Weights of a small image captioner.
Model: 12.3M parameters, encoder arch convnext_v2, encoder norm layernorm, encoder patch size [4, 4], encoder layers 16, encoder width 160, decoder norm layernorm, decoder activation gelu.
Data: trained on photos of plants, animals and fungi (iNaturalist), 77898 training examples, 7.3 epochs.
Rows from block 13 of the image encoder of a small image captioner, named by matrix and row number. Rows with one number belong to one neuron. Each number is 128 + 32 x the weight over its row's rms, rounded and kept within 0 to 255. All counts start at 0. After the name is the row's rms in percent of the matrix's.
Before each neuron's rows are labels from the 100 images, of 14976, where the neuron reaches its largest size: "responds to" is what is common among them. Only what is clearly more common there than usual is listed. The data: photos of plants, animals and fungi (iNaturalist).
# gate: MLP gate (encoder.blocks.13.mlp.gate.weight, 480x160), inputs 108-159
# fc1: MLP up (encoder.blocks.13.mlp.fc1.weight, 480x160), inputs 108-159
# fc2: MLP down (encoder.blocks.13.mlp.fc2.weight, 160x480, transposed), outputs 108-159

responds to: order Coleoptera; family: Coccinellidae
gate.131 097 [114 144 105 145 119 134 168  81 141 126 105 102 106  54 104 135 126  96 109 114 115 128 159  92 110 119 117 148 117 152 135 131 119 123 181 135 119 137 167  79 127 102 133 122 167 169 143 197 176  93 182 162]
fc1.131 097 [147 148 105  97  88 160 122 120 145 180 138  97 101 124  99 119 176 120 164 117 119  83 145 216 187  85 138 130 155 149 138 156 159  96 138 152 124 143 170 146 113 138 102 160 144 158 127 194 136 109 178 176]
fc2.131 097 [126 144 135 168  96 154 152 142 143  96 110 105 145 167 145 164 146 160  92  99 116 116  84 139 135 145 106 143 131 141 136 133 150 154  88 166  86  81  91 136 141 126 125 164  73 151  68 154 111 160  92  52]

responds to: phylum Arthropoda; class Insecta; order Coleoptera
gate.455 101 [120 158 121  95 120 104  75  90 105 136  66  75 136 170 157 147  59 150 131 113  84 158 129 140 100 103  47 134  85 126 187 116 114 156 166 210  99 156 186 106  75 102 141 155 108 142 122 166 146 157 133 143]
fc1.455 087 [165 114 163 125 210 115 146  75 162 169 109 165  91 185  87 180 136 102 188  89 134 135 133 118 124 107 121 177  97  58 123 167 124 152  97 125 109 122 134 106  90 118 171  94  83 175 152  90 105 211 135 174]
fc2.455 093 [160 153 121  99  96  99 174 125 117 131 150  98  83 131  95 174  57 116 106 162 117 100  91  88  87 134  83 153  90  76 131 137 187 165 153 107 158 122 187 143 164 117 123 177 168 167 139 133 128 137 120 106]

responds to: phylum Tracheophyta; kingdom Plantae
gate.21 113 [ 90 117 125 188 137 123 116 157  79  95 105 116 143 183 145 131 121 131  58 146 130  94 147 132 147 116 154 219 139 196 121  99 192 149 139 106 107 160 197  95 179 144  78 114 123 214  74 107  90 159 121 114]
fc1.21 110 [115 122  69  88  68 173 122 102 127 144  98 150 167  97 127  97 146 119 204  86 133 197 139 103 124 138 131 120 130 118 149 140 130 151 157 133 166 161 150 105 109 136 129 125 111  94 182 111  96 148  98 203]
fc2.21 098 [116  98  62 185 119 163 106 137 149 163  51 120 136 124 175 135  86 163 113 209 159 124 103  64  73 140 162 137 117  83 111 127  95 120 158  85 125 132 123 132 113 115 101 112 117  84 143 164 106 136 168 187]

responds to: class: Insecta; order Lepidoptera; family: Nymphalidae
gate.375 104 [121 130 100 134 133 140 117 143  94  63  65 145  99 183 102 131 125 119 175 155 126 126 124 149  81 141 121  65 128 135 139 137 133 140 108 124  98 128  97 118 144 152 138 145 111 134 109  95 149  53  77 162]
fc1.375 116 [ 97 152 122 164 130 100  85 161  74 109  89 128  86 145  86 152  99 138 148 137 149 153 132 137  70 144 120  82 114 153 140 121 129  96 124 103 131 188  86 129  90 162  91 136 104  88  95 102 104 117 154 148]
fc2.375 115 [120  86 146 148  97 150 110 126  84 117 157  67 133 131  89  88 126  99 147 174  79 100  86 107 111 139  48 120 182 110 124 112 128 124  70 123 138 126 150 237 174 109 163 172 120 106  50 162  96 124 123 137]

responds to: phylum Tracheophyta; kingdom Plantae
gate.342 104 [115 128 140 142 180 146 128 170 177 105 142  57  93 128  72 129 144 129 104 167 108 148  53 160  71 170 158 117  90 120  79 132  72 134 129 103 136 132 114 133  70 134  69 135  78 125 104 187 101 130 132 197]
fc1.342 107 [174 141 112 150 179 127 118 153 111 121 125  94  90 146  93 133  84 109 129 155  99 118 116 119  74 159 180  88  97 115  81 140 117 186 162 103 116 112  84 135 126 117 130 107  66 151  88 190 183 132  92 179]
fc2.342 115 [107  85 105  79 162 128  91 143 157  96  86 132 122 116 118 153 124  98  87 144  94 142 149 129 157 185  86 179 188 131 136  69 133 131  83 137 158  94 101 139 103 129 150 123 191  67 102 171  97 181 202 140]

responds to: class Insecta; phylum Arthropoda; family: Nymphalidae
gate.71 101 [141 114 124 115 128 108  40  86 156 144 165  85 145 106  92 187 143 132  87 141 100 142 131 111  78 111 101 109 111  81 139 179  97 124 166  89 105 144 125 193 141 140 122 101 138 127  90  96 132 141 152 146]
fc1.71 090 [124 126 137 106 150  78 167 181 167 110 178 142 118 120 139  84 165  75 125 127 161 112 154 139 140 109 143 109 183 131 125 115 141 133 127 179 149 207 145 113  91 120 109 128 122 105 138  97 139 170 108  73]
fc2.71 098 [131 134 247 138 140 180 140 163 188 101 126 149  96 137 125 116 153 132 196 147 119 176 153 130 173 126 122 151 102 187 153 132 124 156  79 128 165 103  98 150 138  95 165 155 125 127  91  85 122 119 136 123]

responds to: phylum Arthropoda; class Insecta
gate.282 096 [166 174 168 129 119 132 192 109  97 165 120 129  80  87  85 153 138 149  90 148 157 103 142 103  70 168 126 112 140 144 170 124 127 147 105 173 193 119 120 139 155 160 142 135 108 122 131 145 150  96  74 169]
fc1.282 099 [143 114 186 114  97 128 100  68 142  71 113  67 132 176 130 179 134 147  80 121 132 142 128 102  97 181 112  96 132 121 160 104 114 136 140 150 130 107  82 146 142 114  90 140 131 157 160 186 208 163  71 170]
fc2.282 111 [122 144 127 113  84 125 101  79 131  90 143 124 177 140 166 132 212  80 124 130 145 161 125 152  77 131 115 107  85 156  99  99 129 147 112 104 121 130 122  79 111 140 131 185 131  79 130 178  97 101  87 115]

responds to: phylum Arthropoda; class Insecta
gate.171 097 [ 97  99 119 143  94  94 152 135 129 179 135 135  98 106  99 128 158 109 121  63  89 155 118 111 159 108 113 155 192 162 131 105  83 110 119 202 172 114 145  67 128 169 154 117 139 101 130  59  47 158 115 128]
fc1.171 104 [120 158 164 119  94 124  87 128 122  61 166 144 194 134  94 137  54 154  98 115 155 122 122 165 139 125 140 138 141 142 144 157 118  95 134  38 133 176 130 123  68 119 154 111 137 148 169 172 120 141 157 105]
fc2.171 110 [107 112 141  96  96  89 124 122 210 152 122 144 116 128  86 138  70  49 108 142 127  84 129 140 116 150 146 151 101 143 141 104 125 148  61 147 145 157 109 148  95 179 138 131 211  67 175  78 137 176  95 114]

responds to: order Passeriformes
gate.94 098 [130 124 204 184 130 161 101 186 138  44 124 143 168  99 156 130 113  77 123  91 187 144  76  75 118 146 151 131 120 196 201 106 126 123 135 141 128 104 166 124 162 179 100 129 116 116 118  64 121 100 138 104]
fc1.94 097 [138 134 144  75 116  76 109 123 131 150 129  67  89 132 114 110 140 130 120  72 132 183 135 194 105  85 123 147 124 100 106 135 124 106  99 153 126 142 113 198 103 191 130 146 187 134 169 150 134 132 107 161]
fc2.94 098 [ 57  73 122  99 134 140 106 154 111 112  80  99 176  83  91  93 141  85 126 179 164 146 140 166 130  53 141 116 135 102 111  97 116  34 152 168 142  95 183 171  89 186 137 111 144 135 142  79 140 124  89 101]

responds to: class Aves; order Passeriformes
gate.201 106 [ 84 125 127 121 144 148 116  90 138 134 144 129 109 144 121 122  87 133 142 120 145  75 127 113 105  74 134 138 181 116 110 175 165 111 143  43 194 132 178 125 106 148 167 112  95  72 138 137 143 119 103 164]
fc1.201 113 [165  90 135 132 168 134  94 137 136 175 141 141 147  92 169 145  82  82 203 165 185 145 127 184  30 109 133 147 130 135 133  99 153 119 122 125  88 134 165 104 151 140  83 141 130  94 116 181 149 131 112 108]
fc2.201 102 [114 221  80 132 152 114 168 150  93 142  75 117  94 142 131  49 126 163 135 191 147 141 129 145  72 162 144  55 150 170 129 110 100 165  96 161  82 159 125 120 143 100 149  93 145 132 199 103 150 119 140  87]

responds to: order Lepidoptera
gate.232 096 [115 152 159 101 136 113  82 147 109 116  88 170 106  97 125 104 114  94  77 124 109 178 142 110 134 149 137 148  56 125 118 117  80 162 133 144 114 102 168 121 105  96 161 187 113 125 130 121 150 141 127 161]
fc1.232 094 [ 86  89 161 183 129 142  81 107 132 106 116 139 103 168 145 119 138  73 103 107  63 100 132 165 109  69 193 100 192 119 127 126  90  67  61 166 142  73 113 122  82 142 144 107 174  80 207 148 138 192 117 107]
fc2.232 097 [103 143 119  79  64 131 106 118 153 106 172 166 117 150 132 119  95 146  74 155  52  79 124 104 119 113 159 137  77 169 151 123 144 103 118  65 145 194 106 157 130 103 141 105 136  95  93  91 165 108 144 140]

responds to: order Coleoptera; family: Coccinellidae; text has "beetle"
gate.66 121 [150  90 102 116  97  89 151 134 120 110 108 154 109 133  96 100 160  98 114 101 153  79 149 172 147 163 141 156  60 168 140 130 109  93 131 135 130  67 204 104 147 108 188 112 151 132 135 152 121  71  90  67]
fc1.66 114 [114  99 172  82 166 175 132 127 166  99 121  79 186  96 114 140  87 174 151 160 135 111  76 103  97 149 107 128 168 111 156 135 127 168 128 150 143 133  98 134  82  79 130 163  59 168 118 145 153 145 134 198]
fc2.66 113 [109  73 165 139 189 163  99 157 141 129 176 140  74 113  98  83 128  95 145  89  69 126 132 142 116  82 157 124 161 122 104 127 121 137 100  77 127 148 131 183 190 145 135 105 134 121 190 108  83  81  97  97]

responds to: order Lepidoptera
gate.264 125 [ 79 125 116 142 132 155  69 192 190 158 136 163 109 172 154 101 149 112 122 147 177 115 133  77  96 145 110 117 113 157 109 142  83 115 136 149 122 126 129  97 182 104  97 150 197 162 118 118 140  94  75 118]
fc1.264 118 [ 90  73 161 117 197 131 151 139 114 111 190 136 122 197 108  60 178 146 218 121 149 118 149 116 132 123 107 145 151 139 113 120 163 115 122  85 133 162  97 121 107 171 167  91 124 136 142 155 163  83  95 119]
fc2.264 121 [151 125 118 141 143 146  88 113 107 124  54 185 172  91 109 164 185  66 206 114 144 137 102 197 138  91 175 144 136  69 107 130 120 105 107 190 173 104 137 120 186 165 103 141 101 136 103 121  92  94 144 103]

responds to: order Passeriformes
gate.153 098 [144 159 152  84 159 130 163  91 167  96  82 138 116 126 152 124 167 122 167 111 142 168  98  94 122 169 119 118 178 105 141 150  80 132 169 114 130  81 133 155 115 150 167 144 182  86 126 126 213 148 138 113]
fc1.153 100 [224 130 135  99  90 160 153 115  74 133 164  77  99 103 147 172 123 157 165  79 132 117 160 151 164 115 101 171 130 109  87 166  74 115 144  99 110 178 103 107 139 127 119 133 149 158 112 145 114  49 138 129]
fc2.153 095 [ 61 129  95 141 107 201 145 102 118 117 159  85 125 108  92  28 164 202 120 106 127 149 134  86 135 147 119  83 136 125 120 138  89  53 154 114 139 153 183 129 126 147 127 152  91 125 158 121 113  90 177 114]

responds to: order Passeriformes
gate.0 100 [146 124 138 158  96 116 137 126 121  90  87 141  93 164 138 105 179 122 161 148 107 124 103 103 156 202  88 170 111 110  69 109 135 138 138 117  63 100 142  98  62 165 130 117 131 102 117 168 131  73 111 150]
fc1.0 102 [112 132 180 162 117 150 127 118 124  87 157 175 164 157 172 139 167 119 118  56  87  57 122 108 120  78 133 158 164 142 140 123  49 108 151 133 160 130 161  60 137 131  71 150 128 138 111  93 103 122 126 152]
fc2.0 103 [120 105 131 187 163 158 134 183 149  89 133 124 115  81  98 200 164  78 114 153  87 124 160 142 145 109 141 137 139  98 109 114 115 104 144 130 156  98 124 160 121 159 111 137 100 136 179 173 119 127 104 122]

responds to: class: Insecta; order Lepidoptera; family: Nymphalidae
gate.223 118 [115  72 158 157 146  96 138 117 137  80  78 105 103 137 106 154 101 147 109 181 145 125 104 161  96 108  68  87 128 104 198 123 136 114 149 141 159 167 144 164 114 154 198  73  85 113 142 122 124 144 172 137]
fc1.223 117 [145 192 144 114 122 167 121 143  89 117 130 131 137 131 167  94 132 189 146  86 153 101 164 134 141 115 147 154  93 179  77 126 123 106 108  77 102 144 126  42 145  93 121 130 181 133 163 134 177 107  43 125]
fc2.223 127 [105  95 109 157 154  79 107 117 144 150 182 159  90 133 159  96 144  69  99 123  94 145 105 172 124 113  91 125  93 129 132 131  82 155 148  86  88 113 148 165 103 155 156 119 213 169 163 114  95 104 184 182]

responds to: order Anseriformes; family: Anatidae
gate.263 094 [182 121 118 181 136  84 157 176  48 125 113 113 108 120  89 103 128  78 144 132 114 151 134 143 151  90 184 132  77  75 157 174 130  97 182 103 100 199  95 130 159 149  78 130 123 171 151 111 103 105  78 121]
fc1.263 089 [138 146 133 148  99 133 122 138 130 212 173 110  98 105 157 112 159 108  94 136 100 148  91  10 150 142 151 154 124 132 140 196 129  98 164 151 137  95  90 187 116 124  91 178 105 115 132  79 134 121  98 192]
fc2.263 094 [167 176 142  87 128 112 136 119  94  97 130  75 109  64 155 153  89 191  90 127 161 109 136 148 106  93  64 192 171 154 132 104 133 153 131 152 118 109  92 101 171 109 145 175 140 150  73 147 108 121 151 124]

responds to: order Coleoptera; family: Coccinellidae; text has "beetle"
gate.134 145 [ 89 155 151 113  79  73 150 123 136 130 199 144 167  73 124 133 136 111 127  76 114 155 139 150 165 152 118 117 114 133 161 130 123  71 127 109  88  78 132 117  94 103 148 152 132 130 147 138 169  87 161 119]
fc1.134 129 [128 119 103 119 168 132  93 142 155 124  70 153 111 153 160 130 111 201 117 209 165 141 140 123 144 127 165 151 119 157  68 119  92 114 144 125 134 113  98 115 144 137 115  93 105 133 100 111 105 172 141 144]
fc2.134 112 [129 153 139 141 125 114 101  70 173 127 109 169 155  86 173 107 161 142 166  56 144  75 196 162  97  91  96 104  94 124 102 117 120 149 155  84 118 154  79 138  85 124 108 157 169 123 162 112  96 183 146 121]

responds to: phylum Arthropoda; class Insecta; order Lepidoptera
gate.116 097 [146 116  97 125 144  89 102 131 130  65 167  72 124 103 168 149  99 173  61  87  89 121 128 149 111 120  98 136 173 140 121 185 189 137 108 166 170 150 180 106 109 116 162 146 138 128 135 120 130 129 206  87]
fc1.116 097 [ 52  89  95  98  89 109 121 114 119  99 134  96 120  79 167 141 108 142 120  74 113 143 167 143 177 122 108 167 167 134 146 126 100 128 134 197  71 162 114 173 151 138 139 146 101 164 184 110  96 161 150 132]
fc2.116 094 [120 114 113 137 142 140 178 159 126 122 196 118 149 117 132  98 187  60 133 126 132  81 159 134 148 127 160 189 117 109 143 137 151 115  94  11 138 145 128 125  83 167 160  70 125 133 115 145 129 142 141 112]

responds to: class Insecta; phylum Arthropoda
gate.176 089 [163 172 188 182 154 158 162  92 136 161 136  78 138 166 141 110 124 111 126  91 123 148  78 101 160 109 113 114 126 115 111 143  75 171 114 155 157  80  89 122 140 124  77 148 110 146  86 162 108 120 117 134]
fc1.176 090 [124 170  95 123 139 155  97  79 103 133 180 125 171 157 123 157 163 131 168  52  93 144 170 140 102 163  93 141  85 144 145 124 116 113 134 142 128 115 150 151 157 101 156 124  98  89 113 147 129 125 156 109]
fc2.176 084 [129 110 157  62 140 115 111 153  92 138 175 125 113 125 156 175 136 174 131 148 147 147 127  99 150 128 172 192 120 104  93 164 200 182  64 117 154 106 142  31 120 114 123  45 181 142 136 136  75 103 163 130]

responds to: kingdom Plantae; phylum Tracheophyta; class Magnoliopsida
gate.274 089 [179  68 105 129 127 157 116 176 115 168 115  75 118 148 139 144 164 125 183  89 106 121  96 111 124 151 129 157 114 129  77 166 117 134 159  90 108 145  54 181 110  56 158 144 157 105 158 120  70 132  92 104]
fc1.274 095 [ 65 171  67 116 128  79 124 112 157 118 170 158 150 171 115 131 178 129 150 140 214 124 141 120 142 160 108 131 165 133 148 152 134 118 133  83 160 128 152  91  91 123  93  84 203 180  81 108 156 129 160 136]
fc2.274 091 [170 158 148 156 138  95 105 217  93 125 122 129  98 141 147 143 141 122 137 151 119 109 132 146 111 115 173 140 207 123 167 126 150 127 154  92 176 113 101 101  81 200 134 159 100 150  80 170 149 183 118  68]

responds to: order Lepidoptera
gate.63 106 [115 144  52 189 166 184 104 162 101  96 162 188 187 133 120 129 146 146 163 131 134 130 102 130 162 165 138  56  93 167  57 149 124 129 177 107 156 168 110 161 110 137 109 128 164  77 107 128 129  90 142 103]
fc1.63 110 [ 88 103 117 178 174 114  92 187  91 136 158 169 103 183 157 128 128 126  41  90  85 117 168  54  93 154  95 127 153  91  45  95 139 128 200 153 141 167  87 130 159 192  94 152 169 134 165  92 118 130 166 114]
fc2.63 105 [128 161 133  78 150  93 177 179 100 163 112 150  82 166 162 205 124  99 114 110 107  93  78  78 139 190 113  81  94 131 166  88 135 140 144 147 113 159 147  93 194  89 127 177 125 117 140  94 120 112 168  50]

responds to: order Lepidoptera
gate.446 096 [164  92 118 134 136 116 136 145 103 124 100  96 123 141 134 184 123 105  68 125  84 142 144 117 110  84 160 168 126 103  48 188 163 101 147 142 113 143  82 151 133 143 168 179 130  72 174 122 126 106 137 129]
fc1.446 093 [152 116 103 152 156 124 142 110 180 115 220 232 140  79 151 109 153  67 122 127  96 158 126  89 110 175 105 139 127  99 144 141  72 121 106 126 141 142 142  91 139 125 131 132  99 174 143 152 131 121  70 129]
fc2.446 093 [135 145 150 167 106 123 170 124 114 178 110 154 153 138 122 104 102 156 151 145 117 146 167 139 107 130 175 104 117 130 190  98 105 118 163  86  99 135 119  76 153 145 147 127 170 147  69  94 151 192 118 122]

responds to: order Lepidoptera
gate.308 089 [141 172 106 116 109 149 133 176 175 128 161 133 166 121 133 158  93 138 118  60 149 128  88 160 176  85  93  78 134 122 142 156 177 129  93 102 133 140 125 160 143 150 135 144  89 108 155  91 116  71 134 137]
fc1.308 104 [ 99 130 123 139  97 145 117 148 143 186  60 101 155 102 153 137 140  68 130 126  62 172 140 115 102 152 141 151  87 149 163 166 129  99 116 140 130 120 169 126 115  92 105 159 172 117  83  87 157 128 139 174]
fc2.308 098 [134 150 146  90 136 144 154 106 162 128 112 124 144 113  80 153 135 124 144 199 105 116  97 138  96 106 140  62  89 116 139 179 106 114 133 148 157 126 114 161 145 147 102 112 140 152 107  91 105  57 151 120]

responds to: order Passeriformes
gate.6 112 [177 155 147  97  49 113 132 166  98 150  88  55 108 114 125  67 135 140 144 153 165 119 125 112 184 156 192 151 113 164 144 102 159  95 146 178 122  87 156 149 113 153 103 176  85 117 156 130 117 122 118 147]
fc1.6 105 [179 165 109  86 167 173 115 128 165 136  88 158 172  89 124 131 169 124 131  86 102 120 114 119 130  86 130 126 183 119 116 140 101 112 143  97 145 160  81 142 141 143 179 154 125 129 158  57 119 135 177  69]
fc2.6 113 [ 94 222 118 107 101 118 121 117 147 139 114 167 164 158 175 152 135 153 170 152 125 122 133  59  45 152 142  68  66 130  75 154 104 141 131 226  93 123 171  85 147 160 130 114 139 145 128 112 136 128 112  57]

responds to: phylum Tracheophyta; kingdom Plantae
gate.335 108 [173 126 140 150 105 154  92 161  97  82 142 153 109  54  84 177 141 129 148 139 162  97 155 180 151 144  84 176  89 132 139 139  72 143  85 107 147 175 144 201 122 137 147  71  95 144 171  75 178  94 152 119]
fc1.335 101 [129 123  66 130 131 125 139 138  86  99 139 159 114 129 191 120 113 117 141 134 121 114 129 150 163 131 142 131 104 175  13 125  49 141 123  82 116  74 133 132 142 155 141 110 178  95 124 112 155 151  76 140]
fc2.335 100 [117 107 137 119  99 145 106 100 156  94 111 204 135 107 150 174 120  91 106  89  68 113 129  67  91 130 110 160 137  42 107 173 150 131 123 140 126 177 145 139 200 147 141 143 173 103 101  80 168 188 116 111]

responds to: order Anseriformes; family: Anatidae
gate.444 107 [ 94 107  71 169 120 139  34 164 134 133 138 153  81  66 110 172 109 109 146  73 139 186  96 184  91 135 142 131 138 130 150 159 137  88 158  97  95 132 174 152  92 138 188 133 156 105  98 112  66 173 137  76]
fc1.444 105 [ 95 135 205 138 142 171 136  65 114  99 115 133 102 108 143 150  76 143  97 143 207 109 175 137 142 130 110 103 125 153 125 103 125 179  97 133 144  69 148 113 122 193 111 172 162 113 151 156 209 159 119 112]
fc2.444 116 [150 167 171 148 142 155  90  71  77 126 142  75 110 117 129 109 111 138 181  85 118 155 122 157 184 151  77 135 143 180 188  55 143 133  98  85 160  36  87 139 103 121 137 167 132 152 104 182 179 121 149 199]

responds to: order Lepidoptera
gate.303 096 [160 139 164  93 114 130 103 147 129 144 159 182 176  92 126 147 134 125  84  96 141 153 156 172 132 123 162 102  84 157 107  74 152 208 169  81 123 124 148  80  96  69 103  95 101 161  99 134  63 135 150 141]
fc1.303 087 [132  94  84 147 116 153 128 141 121 178 155 155 156 176 136 158 117 104 144  72 146 130 150 112 164  58 157 131 157 166  75 131 119  98 143 165 135 205 117 127 116 144 140 139 147 121 180 112 144  84  86 182]
fc2.303 089 [132 111 136 107 161  99 200 125  95 164 107 185 173 150 169 196 121 113 101 139 131 125 104 117 154 101 172 145  49 131 171 112 122  70 134 189 157 160 101 154 130 155 145 134 142 117 158 115  86 118 143 207]

responds to: kingdom Plantae; phylum Tracheophyta; class Magnoliopsida
gate.199 105 [207 168 144 178 131 169  99 168 108 123  95  77 140  92 118 151  89 159 128 142 147 142 164 126 188 115  92 123 113 166 124 128  86 148 205 174 162 162 182 146  85 148  90 107  87 127 150 118 127  63 166 131]
fc1.199 105 [126 159 118 171 126 147  73 129 103 126 146 154 185 129 139 156 162  70 139 157 116  91 140 140 201  96  81 146 153 102 139 116  56 152 177 114 184 151 113 172  93 120 186 129 118 118 104 110 125 104 129 104]
fc2.199 113 [ 98 161 204 114 120 121  80 126 176 105 109 115 114 198 119 118  92  75 121  99  62 100 121 123  86  77 164 116 115 161 143 126 106 121 125 167 145 124 160 138 129 125 101 159 188  93 182 113 101 102 156 116]

responds to: phylum Chordata; class Aves
gate.2 099 [129 173  71  51 167 158 139 107 152 142 181 159 105  93 130 119  94 103 139 186 171 151  99 103 119 114 164 127  90 139 127 116 174 120  94  45 116 150 122 140 170  92 126 164 148 144 146 118 151 151  95 100]
fc1.2 102 [148  85 169 178 102 164  81 142 181 100  64 110 167 117 132 126 164 122 149 120 128 126 143 118  97  88 130 134 111 154 152 173 112 127 148 165 113  62  88 138 134 137  63 133  75 140 123 190 140 109 106  90]
fc2.2 104 [125 145 147 163 185 177 158  82 123 159 119 126  61  96 189 121 158  83  66 137 135  80 109 105 109 143  81 124 136 133  86 101 156 110  78 125 138 124 122 100 165 136  83 110 179 121 143  64 132 183 162  81]

responds to: order Coleoptera; family: Coccinellidae; text has "ladybird"
gate.200 118 [120 102 123  90 114 117 142  82 135 115 137 114 132 186 101 141  97 151 151 133  63 131 116 165 184 151  80 175 145 141 135 142  99 125 114 185 153 115 128  92 129 170 125 131 134 150 117 136 125 158 167 113]
fc1.200 114 [137 112 167 144 110 137 136 105 105 193 180 100 110 146 117 106 108 185 152 105 128 114 177 167 150 167 127 174 143  87 107 143 106 137 176 173 182 106 154 105 128 145 113 157 105 184  90 154 132 112 184  85]
fc2.200 114 [171 183  82  76  92 141 100 125 110 191 147 108 117 129 135 127 144 168 158 146 144 128 132 101 116 146 141 216 111 133 119 145 142 131 149  66 147 152 172 114 123 132 109 126 137 138 187 140 124 114 160 146]

responds to: phylum Arthropoda
gate.297 104 [137 157 136 128 168 100 150 147 171 156 128 139 132 123 124 118 111 177 112 128 122 107 184 130 176 146 168 163 131  77 158 163 179 150 158 134 151 128 151 125 189  80  76 121  92 139  86 141 148 148 105 116]
fc1.297 102 [120 127  98 162 146  98 112 159 124  88  83 102 201 121 149 172 140  72 117 100 155 163  91 153 103 155 136 128 101 208  96 109 124  92 104  93 170  52  84 146 110 143 128 126 189 167 234 113 128  64  94 143]
fc2.297 101 [ 87  66  83 130 124 129 166  89 130  73 137 121 140 119 163 114 109 139  78 111 159  94 115 166 153 103 124 116 177 123 172 113  38 121 141 135 166 141 163 198 132 146 141  90 143 126 135  93 135 122 139 150]

responds to: phylum Arthropoda; class Insecta; order Lepidoptera
gate.206 092 [160 126 160 113 134  98 139 128 127 181 171  63 129 146 145  80 153 177 123 111 122 135 122 160 116 172 146 106 173 123 151  81  78 116 155 150 123  97  95 152 126  89 102 140 182 169  91 202 137 137 173  89]
fc1.206 091 [ 64  57 183 111  95  89 107 124 116 117 174 126  95 136  86 173 161 157 144 134 137 115 141 172 139  97 202 157 182 152 141  83  78 140 104 150 128 100  81 114 132 121  56  78 114 179 119 145  58 134  69 110]
fc2.206 089 [109 112 161 125 179  94 118 136 166 131 124 137 122 119 101  78 118 125 156 147 114 103 129 160 118 126 160 135  93 114  65 143  79 117 161  42 138 113 115  83 138 138 193  67 166 135  98 179 187  89 136  99]

responds to: class Insecta; order Lepidoptera
gate.468 108 [128 151 109 114 111  54 140 130 101 130 103  87  92 102 163 162 142 130 229 137 153 100 146 171 104  52 141 115 152  97 117 126 156 126  83 147 135  98 151 150  98 150 134 129 132  83 142 105 131 144 188 183]
fc1.468 116 [107 100 161 141 123 122 140 113 141  85 121 110 140 119  89  83 156 154  77 147  88 122 124 101 127 148 107 119 136 103 111 123  97 143 139 162 150 147 176 124 126 140 106  89 153 137  94 118  99 152  87 130]
fc2.468 111 [144  93 159 133 129 164 133 176 154 153 125 114 126 131 120 124 130 107 145 128 168  71  87 151  98  85 123 101 122  99 117 107  77  52  37 172 135 102 140 137 121 142 130 165 183 126 117 136 116 120 124 119]

responds to: order Anseriformes; family: Anatidae
gate.382 109 [186 143 103 156 118  90 145 112 125 121 157 153 120  43  96 111 186 199 161 167 111 151 157  95 116 166 114 148 124 156 107 155  52 151 121 132  87 154 103 128  88 113 142 154 132  52 156  94 131 110  78 116]
fc1.382 109 [122  81 141  60 136 201 109 126 135 136 155 147 137 163 128 127 137 135  89 144 128  51 132 120 110 137 150 108 171 110 129  85 100 127 143  92 146  93 110  78 118 111 110 132 154 160  91 137 129 136 170 121]
fc2.382 111 [118  91 120 134  80 219 108 141 106 171 139 103 206  97 165 169 174 160  87 148 149 127 153 164  77  95 145 186 148 159 146  80  91  98 135 113 112 130  99 150  77 179 123 136 131 121 159 115 159 146 146 116]

responds to: order Lepidoptera
gate.385 089 [157 116 108 148 140 164  98 112 181 127 130 130 143 100 127 112 181 128 155 142 157 122 177 131 115 137 141 105 138 117  92 118  87 138 103  74 145 186 104 132 136 123  85 142 120 171 203 150  46 142 117 172]
fc1.385 092 [117 116  87 165 159 205 102 173 123 143 137 187 144 132 111 121 149 150 150 170 114  98 125 166 137  97 153 169 133  87 186 130 129 119 118  46 116 155 166  59 129 111 148 170  94 137  86 147 143 113 100 131]
fc2.385 084 [122 143 160 140 155  38  71 151  75 111 116 136 123 144 149 111  86  86 151  66  37 153 146 154 159  96 131 115 113 162 113 134 130 149  24  66 134 145 104 106  79 105 172  66  95 126 115  63 141 200 154 128]

responds to: class Aves; order Passeriformes
gate.333 119 [152 118  85 152 150 122  92 113  70 121 133 103 148 167 153 127 132 149  83 104 163 191 145 117 144 176  72 130 117 136 119 131 156 155 108 114 136 102 145 126 140 126 164  81 135 116 113 127  16 168 148 130]
fc1.333 117 [ 96 118 171 112 126 123 156 173 153 108 117 169 138 128  95 176 115  85 174 161 114  78  79 148 103  37 149 147 127 145 147 154 172 131 117 158 120 158 142 134 113 164 119 135 134 116 122 117 243  79 111 171]
fc2.333 099 [119 161  77  79  60  90 158 107  87  93  97 106  98 107 113 149 132 130  93  62 118 125 138 131 168  70  73 108  74 124 145 148 218  70 157 131  73 134 183 124  86  98 159  99 173 151 107 117  69  72 148 174]